A small image embedding model, trained from scratch.
Training: soap at rate 0.0012, 16600 steps, batches of 64.
Rows from block 6 of a small image embedding model, named by matrix and row number. Rows with one number belong to one neuron. Each number is 128 + 24 x the weight over its row's rms, rounded and kept within 0 to 255. All counts start at 0. Numbers have three digits each.
Before each neuron's rows are labels from the 100 images, of 14976, where the neuron reaches its largest size: "colour at peak" is the nearest of a few named colours to the mean colour under the peak; "top examples" is what is common among them. Only what is clearly more common there than usual is listed. The data: microscope photos of single blood and bone marrow cells. In brackets: how many of the 100, against the usual share in percent.
# gate: MLP gate (model.blocks.6.mlp.gate.weight, 848x320), inputs 230-275
# fc1: MLP up (model.blocks.6.mlp.fc1.weight, 848x320), inputs 230-275
# fc2: MLP down (model.blocks.6.mlp.fc2.weight, 320x848, transposed), outputs 230-275

colour at peak: pink (55 vs 25.2); white (44 vs 20.3)
top examples: smear: peripheral blood (100 vs 16.2); cell type: monocyte (52 vs 3.4)
gate.592:171148126134122084122096129145104133162153160153130139148127139127144131101133089135145086174144146177160103148103110146149125118119125142
fc1.592:110097111168143132157153126119178118097087116105144115111128127143141130127138141123091139122118113080136146104130113161114123143138128116
fc2.592:160123126106110131098149113132113099157138141149099134178137118079126105116141130111140140119133081125159142110087138131129095079114143106

colour at peak: white (55 vs 20.3)
top examples: cell type: monocyte (100 vs 3.4); smear: peripheral blood (97 vs 16.2)
gate.86:136142173125066157139170134132092163109088096127119155142106098129137130090125152132113111142159119151193089121139172119160149129136137144
fc1.86:134111140117104110117132128161135142152125146152151112109151134091152163111133138124164148142097131094141086186138131153126158089124144126
fc2.86:132177159070122122104147159126140175119125112154154136156116100132128181134109156123132114164107100124128096151113117122128138128154146126

colour at peak: blue (44 vs 7.6)
top examples: cell type: plasma cell (68 vs 3.6)
gate.211:147127115109115178082146119141109154155132105104163169116150173139177110127105094138123153131151113112131111129140092140160142070118154155
fc1.211:126117099163147141107143181105146136116101136115097167128155136167117157123153177133126105160133125174074109179133066120140187146084171109
fc2.211:133118137157166147126153148110142085112071132136135130152125099147195080158115177113129125122139099131108144104117147135131156089136122074

colour at peak: white (97 vs 20.3)
top examples: smear: peripheral blood (100 vs 16.2); cell type: lymphocyte (96 vs 15.3)
gate.456:160096134155124112155134121107124191157076129137142166159146156131081127127123140176162121108157150114113161142152099133149169091137131126
fc1.456:117137138140157128114116146153104105152119208135145104108147171135098135106112124154121115120151119104121115118167122109138100138116135131
fc2.456:154088174125085148125130121152131135149149142186105099097070109156100136132138117135102112121147132125107164084108123119156147097080132150

colour at peak: blue (44 vs 7.6)
top examples: cell type: erythroblast (69 vs 14.3); cell type: proerythroblast (28 vs 1.5)
gate.271:101107096143105098118185131117120163164114098161151100153098122104159113126108133113157136085102164129081159146141108159132142111141141118
fc1.271:066130120093111134122127125111100166109165138124158147144167155112130125116164141129154105098106108099107143161128099171146151113147099152
fc2.271:127102134166096105071122104139085165110108148144098117112156136141109148149122129127107110098133144106107141111155128132115112088099165153

colour at peak: blue (63 vs 7.6); black (26 vs 0.6)
top examples: cell type: erythroblast (69 vs 14.3); cell type: proerythroblast (25 vs 1.5)
gate.659:073123135116092107147150110114078134173110093116154115140129113130146137136127157122186112083077188095151118151137094181111160108138095117
fc1.659:078131075169129122140144115139124193134151134156155115110156131111159130128150182178120140103119136143095157119159117227125154142163142125
fc2.659:116096155164127135108121105140101136115128130121114167158159124137097094126118120150136120073116130090138130106149114130121117094106149139

colour at peak: white (60 vs 20.3)
top examples: cell type: segmented neutrophil (100 vs 20); smear: peripheral blood (63 vs 16.2)
gate.353:105120109140105165120092132138116135094120198160124117128131134160083099130168117098125137124117145145114110123129163111155126126129115091
fc1.353:191144149082149153118081146084123061146161122074157134113104118144129136142153132149119105132140143128168127107178151151097133045144135142
fc2.353:150117116181162176142112101129101160146128084143087142169162119177141120114097113149142096101104141105126141116140121125156154168097119143

colour at peak: white (85 vs 20.3)
top examples: cell type: myeloblast (95 vs 1.9); smear: peripheral blood (95 vs 16.2)
gate.204:108141092158132130101152114172170144140133132117087177131131091156046135098126092116113195097121148117119181088116132085143160134146109148
fc1.204:137197132138124109190173124133132149097116136096127131124096124079112126143105099150124196102117156149118158110186180131174137149123132145
fc2.204:152127109134138152093090133150130126098133127158168146097118143173127172123149112127171177104127135164142098112119141187136113101115119170

colour at peak: purple (65 vs 22.8)
top examples: cell type: blast (56 vs 6.1); cell type: myeloblast (33 vs 1.9)
gate.275:201168117097160138119050136154136111205090117167156114126151124124115146137151085142147119118139093144167134135123116107149118173136122162
fc1.275:090083121169106142142172144101173099087108117145101148124136141130115105120134125135082150135118176127110135133106113145097142106134102124
fc2.275:126100141207164139130115134141083107147120164110135131180138120135115094104099069111096167151134141132141155141094125123124145161121116120

colour at peak: purple (82 vs 22.8)
top examples: cell type: artefact (100 vs 9.8)
gate.677:133107089125127088106130146124125157162142132160128117169100117114132122174095142086137126131132142102100127092108124121184076160121171137
fc1.677:117120095151126093110131115131132150146124122148144125138116136096135142152099135091142125138121142096069143086131111137193096151139154108
fc2.677:152133140110113105135148115161120075128147132143153148098153155110064151140152126089117144146143115118107138100174121106159092114163118117

colour at peak: pink (53 vs 25.2)
top examples: smear: peripheral blood (53 vs 16.2); cell type: myeloblast (49 vs 1.9); cell type: plasma cell (46 vs 3.6)
gate.18:115117077127114146137171134136125143136119126140165128165124124137146113116135135114134146137145179156131125109155104173125120108110123144
fc1.18:127142177118143084139118168186121111137084137140101111130144142131146146129128122151152132084136105142143137131124167092117095122141101117
fc2.18:112127133127135092130105183128109060125113153144146128126125132120136134127164131167120131164121080140166153076146117130143115169132124124

colour at peak: blue (31 vs 7.6)
top examples: cell type: erythroblast (97 vs 14.3)
gate.467:123075118135152125129119123143140126109118145131119126106123087161168097077131139152139076083137122177097150089159145113099144089095129156
fc1.467:130166114105130118122130143110108138150136124118126141137148187110109158186127121130109165188138131093166088164091115149139116126151133107
fc2.467:149137159127116130125101147106171161130147122161076144158155156082106089169137143079116104121130104121115082143103141130113163130122130121

colour at peak: purple (53 vs 22.8)
top examples: cell type: eosinophil (85 vs 4.2)
gate.279:127114129125132150088149113089118095121066112141170153136129151128107165110118146146134132149154136131125109123153095168206161104092098110
fc1.279:133141097096128113120126144090140140135113141137159099152100139136126154150157166135129145164194147152165083141106120098124148158133153110
fc2.279:131112132143104131152126161121155155141149115141115169124105143125091139137111099122099139096129129115090136115089121123114162133148117145

colour at peak: blue (30 vs 7.6)
top examples: cell type: erythroblast (62 vs 14.3); smear: peripheral blood (48 vs 16.2)
gate.468:145166130123064107095117108181111115128132138104083130144174138125109143100114136129092108146147145132133128114109125103147168090124132129
fc1.468:117102122142151123139103118114133118095118104138134125119087123161154128144102124109142147135073051157132101152176104119104130174096129123
fc2.468:127131131143129105166135088113128083101179134081115093124093121147153096107123112098143113103147105123171113118128085143153140138141092106

colour at peak: blue (55 vs 7.6); black (28 vs 0.6)
top examples: cell type: erythroblast (65 vs 14.3); cell type: proerythroblast (30 vs 1.5)
gate.322:053109067156106124130159091114113153121143127127140127131149128108159143139123192138131130085106131116117166136149086199141163107143107108
fc1.322:086134123132124102139136130122100142157089101126161134129132111113153104150139129104169094061116169079106143161114125158134152128129118108
fc2.322:111123130125110119116136130139094124105121132114113146124147119134113115102142141167133106075124131108124125075149114125136116111139139135

colour at peak: white (62 vs 20.3)
top examples: cell type: artefact (98 vs 9.8)
gate.24:146136111136103108120129132152119152104145123157131177137155126152141129158107100138158130143181112133175090149140153099086066111131086087
fc1.24:112137142116135120097110077107100095166136119109087172127149109115089107120136146148170161082134143101118089110157132119158142134105071071
fc2.24:127079243153135123134144121143142151100125125114163107107138116114122102155123108135132100125138169170144169117131100116117128110157111069

colour at peak: grey (74 vs 22.7)
top examples: cell type: segmented neutrophil (100 vs 20)
gate.296:112112123128117151107124129110135117085119148150102139115124127175088166178137140130118142116106098087083103162139136100141084159149143069
fc1.296:130098122155117165104091116102115130144119126098112160147125123098146171140099106153109142139124156097127142101120111114124091060126175139
fc2.296:132146128137122130157124141132081129110157136109087113154168125158135149137106126136146137116118172126132122118102103106114168136121148141

colour at peak: grey (61 vs 22.7)
top examples: smear: peripheral blood (100 vs 16.2); cell type: metamyelocyte (31 vs 2); cell type: myelocyte (31 vs 4)
gate.272:089150120168145144110126129171149122145157141140123126136141141134108142134107168109096124150146084109110121101131156152148167134101158113
fc1.272:143144120159133156100110073115125085142133124132105165146147151171101137139123145124105071128129113093068173123135154115130143191116170115
fc2.272:139135146156134128100079108132093123096131119114123134161122176106110136137110132148110098149112104139146151123100172144176106127107135119

colour at peak: pink (73 vs 25.2)
top examples: smear: peripheral blood (73 vs 16.2); cell type: monocyte (63 vs 3.4)
gate.157:140151124104124149131115110165108070118137168142142139129096129130165159132104129180120109147134149114183159152114107138091127107076118161
fc1.157:116090125161107147125108064143123123099081133129086137158155145087104100113140119138102133137109124101140133154132142104150139175127133174
fc2.157:172146183162121132122143122118092146078117114147119117133106185113108110104070172154127130170096126155149098146130154157109096121131097108

colour at peak: blue (62 vs 7.6)
top examples: cell type: plasma cell (77 vs 3.6)
gate.516:120137114129112096099158114132143164127129140146135121118133085181165127175096126138144124133137142143110104128095129123131121130143109091
fc1.516:119139155138127141171191129140124145132136137174162130128181179141135140166110167131107167114142130097132117124130164133160095104095135115
fc2.516:109114123098145133106125123145110150119133143120167157127153134116108112144120117120162131175132157138112085146112156165150096114125148139

colour at peak: purple (58 vs 22.8); blue (31 vs 7.6)
top examples: cell type: promyelocyte (93 vs 6.4)
gate.35:128141124179158118118143116136166127095112156143147129089111148131137150140109145118164127099098131154124136135127137153132100099124130118
fc1.35:082134072089116129156144110110140125131129139152127115137109113157154095158147125122102161154173110125125121113151131114086128143117148154
fc2.35:123115140082084123190096127153140088170107137117157138146142139150120107100119120182139159124085108134159182121143120122140120133133149172

colour at peak: purple (82 vs 22.8)
top examples: smear: peripheral blood (89 vs 16.2); cell type: promyelocyte (43 vs 6.4); cell type: myeloblast (29 vs 1.9)
gate.453:147091135091151124117119123131131150119140139140173115179106172153123111154153116110096152129131160115098154111151157115071130090155148144
fc1.453:108094152123162117121137143136123155148111124135139124164096176133116129153155114134101135115150134106129132137144158073082137107164153124
fc2.453:124122168172150096185135130095102162121132110130162167083142081157144098126132090118121132165141149135152168110170143119101130129146086111

colour at peak: white (51 vs 20.3)
top examples: smear: peripheral blood (84 vs 16.2); cell type: metamyelocyte (34 vs 2); cell type: myeloblast (31 vs 1.9)
gate.165:114124148108134121161158077160098124150167098123117094133160138121140128144084138175138145119160146158173162168151142124184104157132120112
fc1.165:124158144100112123119076099102123104083106127113142132130114140157133133078128117104132177095115176122098076137101119121163165127112121125
fc2.165:167124158124135120136132187145135160131142132156084125135126072096090143107098113128140115126129156161148133133095148151111143091125184122

colour at peak: blue (64 vs 7.6)
top examples: cell type: promyelocyte (100 vs 6.4)
gate.391:172107126136108093162140119103186114109183138115111124132144128170097115131115123126110183147136107130084121159122135145112079144111123156
fc1.391:130139129128124106125140168125091142130085110183144126102128113104124121118128118124114108115146104151115120126095077151119121098121153104
fc2.391:107163171143074094165127142146131084170116134116130131152111132144129101071124120155099124129135084149107134126071140160135119181159114131

colour at peak: pink (67 vs 25.2)
top examples: cell type: basophil (94 vs 0.8); smear: peripheral blood (80 vs 16.2)
gate.23:179121161139132149131171138113168145147112110120132107095126134144139151108152112141167134149119143138142140124159120153119130160135154168
fc1.23:125102119143124087128116135131102104092156125108127146149122126107126104149117180108098103129138123133116107131086146115147159088097102082
fc2.23:097161085122130118131116085116094150128126141114163124180109131152156087163141150093163120097127101093087138095123127167112141098083108099

colour at peak: white (50 vs 20.3)
top examples: smear: peripheral blood (100 vs 16.2); cell type: lymphocyte (97 vs 15.3)
gate.703:134119160167111103121125151125125142105154137130143113129138159093125122153138104143085139128152142146111173165136117129143112111105148167
fc1.703:144102148158092130142140112135145140116154144128140119090164126112097130105123110146105104142128107132149152127147135159125106090128146143
fc2.703:107092145121095149127133156128126128133121148198136151116129151121113146156086150130124129108157159128122148097108147121141122068151138122

colour at peak: white (88 vs 20.3)
top examples: cell type: myeloblast (100 vs 1.9); smear: peripheral blood (100 vs 16.2)
gate.180:106096110136130098130129137128140144113144128116108082130117158091152121081108137094133157154155179108173152145153149137076096102131115142
fc1.180:096109109146136152150131098131144139150159139133124120098113108086114173132116111111148101142132107071109174126136130125096087131145163104
fc2.180:140137152086117140151110104139098097142161133135115157074102122127114130140105156123109134146147128068122162103165127119130101066156164148

colour at peak: grey (74 vs 22.7)
top examples: cell type: eosinophil (97 vs 4.2); smear: peripheral blood (96 vs 16.2)
gate.756:140122120109139115159157166119109122132119137137127117128119128139103073108096135102099152120158164074125146098143141167141141133115172140
fc1.756:101086145118110120133115147081126122123108118137093140107130141098134117139157143097159069118091116158120178094141112115138110158123119129
fc2.756:128088103114141135111078113153161159147131096190132099099145143132147115149123115123156080114113117107112117085136130126123120096131108156