Rows from block 2 of a small image embedding model, named by matrix and row number. Rows with one number belong to one neuron. Each number is 500 + 40 x the weight over its row's rms, rounded and kept within 0 to 999. All counts start at 0. Numbers have three digits each. After the name is the row's rms in percent of the matrix's.
After each neuron's rows are labels from the 100 images, of 14976, where the neuron reaches its largest size: "responds to" is what is common among them. Only what is clearly more common there than usual is listed. The data: microscope photos of single blood and bone marrow cells. In brackets: how many of the 100, against the usual share in percent.
# gate: MLP gate (model.blocks.2.mlp.gate.weight, 416x160), inputs 0-79
# fc1: MLP up (model.blocks.2.mlp.fc1.weight, 416x160), inputs 0-79
# fc2: MLP down (model.blocks.2.mlp.fc2.weight, 160x416, transposed), outputs 0-79

gate.65 091:483509520549412584551505473552496535499573534500539447471523478556511441541549516537482474543395501525507513521510531462584475471432496433521561450536519477518549496531479535519546498425459475510466501484517500535510536510575421476516491469
fc1.65 087:598504465517493535469548519467450524509533493449455489435439557513482487457464504484433507447527528525490474543486425430514540534516482514470507436453440555513512439473550489450446481455554413480536521459412481447450487523505469468448538490
fc2.65 093:464430535538555451516517463497521488492470540542439506533461516592457545468478440435505457520464548505463553510498542461556508474486570559478476532502510434501521529507444459470512470480495473552388604430500498555535506503502475471495532454
responds to: smear: peripheral blood (100 vs 16.2); cell type: myeloblast (87 vs 1.9)

gate.218 099:567511470558441490497465441406430473501567565532542491469552432507491491532504478539499468451493547497452481495528518550498561521479463454457549477475540509493566520493455525484527550552420465507492515468489491509558437546532502459570536578
fc1.218 092:524430521491471535468435464462401462514542519429415537474500466511544499472499580520530482474421601483455489563467489514480496471495434569509594480486476505474575447527494515512464567560561477487422476448513488491538420434497496449573494576
fc2.218 105:529503480563481508516446497497492415495491578553498503602506447459483510561461567520517542497535576521484529453449547466487527529507476505551474525486500486536574507497511514495561480529539422451474508543473514558500494543480496491461530499
responds to: smear: peripheral blood (98 vs 16.2); cell type: platelet (69 vs 1.1)

gate.229 111:450492487472554538472476500509533452489503460472536466507464522492431553479502548509445646544426495463501480433496453458477456505500522447516567560506532512459491496490416446494463517514495530498484561548483512463602506527481577520492534460
fc1.229 116:480521512471462484439492494452501484600505445491492543467525498484505560499517454470560432451518547539503485507561490587475512459354533581447484500502478507485558503506547555539520505504585481482463542553503507467512535425451422511502439482
fc2.229 107:528511563424448522459444502449514478536499468449532515414430463477477458487519474535466496538564460476423537522502573483507519534462494454528499535565495453522456437458508553505465517485511459532472527585513450547491532384469467498507470425
responds to: cell type: erythroblast (35 vs 14.3)

gate.269 110:551460530560536508488442564485475471505473526549450510480497537503393488576478512468440519439519459551567539449520438510489450506483531467484544553503419543511455487459544479488513419470481536500511452486492513490543495519515415469514511547
fc1.269 105:442486523509533500493505442547412448564511485518520482567511484471535459495471481516525493507546547439551513487547480527532476612593498482516515500524500413520521549497500506508469512590483525483564473395519467522510463581562442498565506475
fc2.269 101:497543515530464547511489522508591542516542512493496532530442507484452533539489541536548548514476455479603500527471507545492517501487516555476448485509434546485443477471489563521455480444460531545473519480442456550460482503504606573506525474
responds to: cell type: segmented neutrophil (40 vs 20)

gate.104 095:534507478472493559509517482451537519503468506510457510495481513453548461472507568486555527486546481458454426558483472479495475441533538453467475439474517432441510502490504528508524526519534501478494523457557448477492470534529525473479549493
fc1.104 091:479455515471511526487461456511527541408510497421459546588493535472492497529535547433488471399547586496555515527511514493491465516480451480489500484459499559488444473509526516492461553465441515456540471503436458558526475505463490457486480476
fc2.104 095:509563436507489516528502478533464496492550442440456535485468437512482487424523554527552480492518507447490450469451534430539531424480436450525521529508499544525518537447524562400497501477496446491504510512560561502492546510505551537450544483
responds to: cell type: segmented neutrophil (43 vs 20)

gate.231 090:485515388560438523559605443496510510499527482459537493451528512484433492476477494480582487533473531409512482486517470518523486473525610460443444517501471537431506435402437561410503509473473431461492505552559441476548530473492463494521509478
fc1.231 095:581478465539475434490550487546419574432470483487550506501531545474471529507522520467523530560498543448488475565520442548534461506545504485505444450489484484499500572569495500480485506525481448431459462524514487508555488469489479505463454493
fc2.231 099:491482481473529511540495461479445430467491457570563499486512517486516417502483469529519511525500572475506515530502514551605453439473563462443485563496511511489544434524470475526522549570500532491584477527568505506471514509505568470506551536
responds to: cell type: erythroblast (38 vs 14.3)

gate.241 099:569489444498487487462541508487479552515478490508488525506496476449502440465509475490554468498551468513540395472467451496521468541508491476607469555482455448518429542547528527564433489524455521473572513497450535465545496437601523557491443512
fc1.241 098:602510513454467468425508445474537467515462530490446473460542497455485565446550487515504484503513496501531453431443523499578508566549452537533482573388489453541506601504571519570490460501447529505530500523524558495514528488562482504494430502
fc2.241 105:520477537446558454464514542475483507536464491499563475439542477497456528570480530528470516489500468568558448411439542504504609482465473529539519467510534522518579513504516453516521484525508471419503533483460464492544510463590520514496538544
responds to: cell type: segmented neutrophil (76 vs 20)

gate.278 099:490529449493542530548521534459466541491475552484487538523508547451469509504520456452490490469553503488431564476534461505522467480499488519534482454460489486503446446475536485502485390535466508519530464483515511462513511486473524490501479415
fc1.278 100:533450501645565511559515486529592493475461486510473502517501570520446578502508512486489523522484518502479466527544550519462519531453530469588458535527487479478522431555459491456442537517498470462459545525509429592519493533480496492441534472
fc2.278 092:531497529489524527554554461488460449483500462464505502503468526475496523476558503493461499468508485501553427456475528495584518516484484490480605446462521499550543483551509548475509431454562553538508465574575592458552511490462441459516463434
responds to: cell type: promyelocyte (29 vs 6.4)

gate.195 090:542446460527408466545492509511488508559467528517507533430427491535525490515521549578467545443603562498506427544489525478492479490528505481535516465455508496492515447570511381489534510500522376412514519464486449502507515559516508551369488492
fc1.195 086:506446500480548516468458422531473565473505538499483389465571494491452567497465520550511501519445493593438576473499504535507509512531535445527586444524508532534370453447474524450475493497443471519535440503490513487546519493533472504457466516
fc2.195 094:547544537469530517477538532466508521465451588407468531506488477497455516558492488533531550561432578522425515463455527526566476506596515549501466497441493510541482548469487530504485480568458516494509556501523503471449510483522503466443529531
responds to: cell type: erythroblast (50 vs 14.3)

gate.252 096:479524471465497435527525537527535590515470530538547491448528519508483531520520484520549458538509466561566468528465554462481566419447497474460496460564525501478482475473504490547466478483501446484493542559461462562533520454516384502528414512
fc1.252 102:461580427460453418513491512486538598537480564550488475510532463462528514518531490446543542561586490494581512467449494458512546469502516514511500469488542520411492504498541465529454442479468522510552486535437493473506488430512444567449478479
fc2.252 100:481550534528485479539530475468465518598583494448563518458481459489575513559456496546517535492506487557496548488548479562522468525589464502512464526449571442584479524487486476474535498524522583450502496493450545512552528432483483487480496478
responds to: cell type: segmented neutrophil (58 vs 20)

gate.21 100:482427588522538540475479488556476396476499539520472423559496504538526497524498514518492475475425532459536460498441476422592524456520532530513542464566504448454569515529523498497591471492501482528572392535481462476443440516531532512495488580
fc1.21 098:519552411495441420364516544436596497470546549512502533541487529569541466528483549479507494553495492488456544529480507544518452484465445457508485491527367538466531496493418505530542533518505459490492420479487531519517551442499537556519463520
fc2.21 108:523457494564508540552470496565481506479551523434464440491477502564477564535519521498571478539431478466550528507480485418573568463523534438528545533456571533549453566452562524521546449501530533546527487567502539515483518487538553479539593571
responds to: smear: peripheral blood (77 vs 16.2)

gate.206 097:568467455485432581523491528493456499483522445485519559470484533582488535524531573492441508455542521418487471490526458497518502439497440434529426460542506495461520536513490514571490506505554425466476466463505511551509453511510559356503481427
fc1.206 098:452570495399563564472612550473530528446422460496546543525473514496529431546550541480421597489518514528480435447514557535460488555482566500543511484524523517469444541488527487484500450474527502514585470488513448492516555461498479484500437451
fc2.206 100:552459441534523502467524433548526491537539455532451544494477560461497517541460470490452455535494463508523468455507523431471536612574416504472470534439475427498493536524505453506504530448501600519587465470522472451515572450517484499450544535
responds to: cell type: erythroblast (36 vs 14.3)

gate.271 091:516457532500512456482424543494452424492435513449478535461503591536557542457498479514494569502486572473479499420494480485535475391477489516417521473508477534443516513507512551411504383469486546480527503455520558549439526463447509526505472548
fc1.271 096:549479554493501528547547524480420622485492505427529432550512505468514478488514542521528503524530543421517492504547524549451514515484550512521451592521458500554548431499531432528447537388571509417494472522507440450508386560525545536494573454
fc2.271 102:524492503488413515494446505500558539505571527541627555499548505427587514496467495504486503545496494450451547517482484542487471488462469474464521510487460414575527473434522473519505476496518487509480541494461473489534527500576492509531514430
responds to: cell type: promyelocyte (55 vs 6.4)

gate.155 106:543424521517553467479448523549477511532523401472514523527510520545476544517577529493494565453567511432430532364589492474507510509534555490472495528482552509506493561444434569449567477469578490511524483543563512440534441483536557505469540554
fc1.155 106:537466472433507541438504459459483500537523457508542507513503493531522476540497486488557540536482578592563432473550552452541548568627545519483505498501481511547512610485547536482399548500501542502540469458498418508444578448532450531481516526
fc2.155 112:483536478531445510486538450448574479532501493479504517540535494520556547543502495551433437536499455481457509459501591486516507540524505559468505435509424454429485515491548524521473536493494437498487509516514612476526552538492531500477491494
responds to: smear: peripheral blood (96 vs 16.2)

gate.272 083:443517439544468462459461509558527453520415493453484569512440499460538511426550512444504478474540471466520458460475485572540566390521428493494442579483460460500479522583570515471476450501475469453498488525543511477383476542443489491450401497
fc1.272 089:529554475492529488488557477457559520481529471537491460490498524483490491485452539506507478508497506557445550452487548524409456605433515410479517508485515459467478546462478511515489570533553539494559481511448476533535482462588406563487583527
fc2.272 089:538424602479402537450509527508553532502546521513605455481479429471477489550478491538454516466451488489482510516502528470496492575523443517476491587543457474519423418476563507484488525438526486511512487494506451507561581471472440512516495430
responds to: cell type: erythroblast (39 vs 14.3)

gate.44 094:610481460506456438505542515472503557483516441487471482530496534484456489537471468349465539479472526434538486479499464494502537447534472455505473483510457510430546557478516453460526445521545494527426426530488471566472425459504468466537434501
fc1.44 097:524437474530431420527501409467544391472484435467517462478556529574415475470481595520516521550442478477535521472491514505424485511534452499453513497491460442505497534449483506497493591478515492469486497510548575500489542508423522519520479486
fc2.44 097:550483420524530424544508488515454492446526432506480436440524507535500468478521469500494506489453567484534542500510481517524466486482460462514486411451479664511498530546520470461497505522504524489520523462526470495469426488493532549416561421
responds to: smear: peripheral blood (98 vs 16.2)

gate.141 093:504509501520419528489474485515554538563532501573497513490651483430532496543443578569460516538546576524531517420534488540508488579415511492456477489506507492524569545493488431633511476452493514484567516525482448515479570532531476554475531509
fc1.141 094:521527493553524492532467444536476542576447435446508513533546557496555432466426534559479498503489410463518509530461502591497481383474485494519513505523512471523444491473474493465410434512489533534492474463429539489508482530527564466595519530
fc2.141 096:485440456524478545499442522469517563461487506528440494477508557512497491560450493511524498493509586461538556500493503535543509477551476447488531501440533470461478528512479505535555524466543460507539525586418521516501486541517506550571422547
responds to: cell type: segmented neutrophil (40 vs 20); cell type: eosinophil (28 vs 4.2)

gate.145 086:505522492465460418501537527501447564511506481553505491494507528483479556517579556501540503560525511452489529464515519467521568531493531538484494472526476582515557508482508504461541454474576475581481518519501529559501417555508510506558538512
fc1.145 086:478482519459505437547515489404451487464543477507414465497523529449491506518467497496484564505497482484467485406499536522505437538490506423543451524489486496520580465491491495516523437495485543486517489492541471422510472516475495528463494552
fc2.145 096:545488512548513511547481484484433429497530387513436459543520500535517523464497514482561485528513545523529536521486458507472543551529498495437460481472497562504491581532531461513561473507423480533567568457523504578537454429547516499471475525
responds to: smear: peripheral blood (49 vs 16.2); cell type: lymphocyte (37 vs 15.3)

gate.343 094:488489510538517482489501524505506501510459444484491526477500476561424542475523529474421473499468498382541517420574416474484460463476521475484533412416458476424490513493520477544522492459523527446522499455583571523519490488572507525499511542
fc1.343 101:443548507546514553526523494466500527504477525463545528444536496515478581482483479501525398550463453427546562480468438471580512539513492516474546450546460470470446454510598538522499566550466580525499499513568498485523448442510511500565471502
fc2.343 103:491575482478535483513529472401502512465469535476516575494456516438470494504500470511491476573501465473480540504452443513499598509514536488485502459464507556392505520514531459472507498546437510562495532524491511568485515538447446504380496529
responds to: cell type: promyelocyte (36 vs 6.4)

gate.302 123:532526541416464502555520512480440457513511584459465470571474498509539422488532490487527459487519533485425384465474465473432503477516487565445514505537467518442474489442496536487487566459449481529556559475437525498519511531461473527536523485
fc1.302 125:452529556461533451546485477457564486521497531483472504562471536484510468475557488518447479501542515473497459526387444492379475526455510562471577528555456448526528513451485550486542488481472471427563597494497495504491509475431462515553509504
fc2.302 099:410521402546532530554534463554475509588450485475515573441466486435449570469481553592532498452496447550500482563499492565539486506453499471535517447478497509419475520528553457442497473507518482474400477522519461501465522559505452438499515523
responds to: cell type: promyelocyte (29 vs 6.4)

gate.62 108:562463499470525467474480537547533510507611423407473512482451505471433506448476524516503522487518550530535480504488454525547550536518436549487502489586495498544454450469513464485493541567557454474474518497519543603455547490500504556485478541
fc1.62 102:412562488495480495528508437508477529484508521477470476531449510451440506451461505471509499507506423517527555473417445496503512472531544503526488485501513542537517470527558501517506511566543486501481539485494458464549526477556589492433484543
fc2.62 103:528480473486502605505442455477543464518533571529569559496544505487540438487491512539492525520519575474503493503500487509527444539503394546526494521486484490499577531495459446373535472491474507523512566540486558515509482499583551495525480500
responds to: cell type: promyelocyte (37 vs 6.4)

gate.173 103:521441446510499467410479480573472444496520485517491540417470488453496541460486493559502462431467518535527496435493550451471510487501510538469514494536557518559496441480486457603482551519560447407523427536537504493479488554520522505487530575
fc1.173 108:426521473515470494521538487502594536472423474456466434561468521471503542521558513414451501502476466475506521545519469560550512464527484485474511575560496484483453512521579481482488436487489479496463508472487476518487483457501550475509464504
fc2.173 101:477466466546454456542492454495520461435469477530562484525435485435508496495486478420549537459506492531530543468537502518462546517583515546440522501519466458446454492493428446507489455556436445526509498506435471411497577499541456565461508470
responds to: cell type: segmented neutrophil (75 vs 20)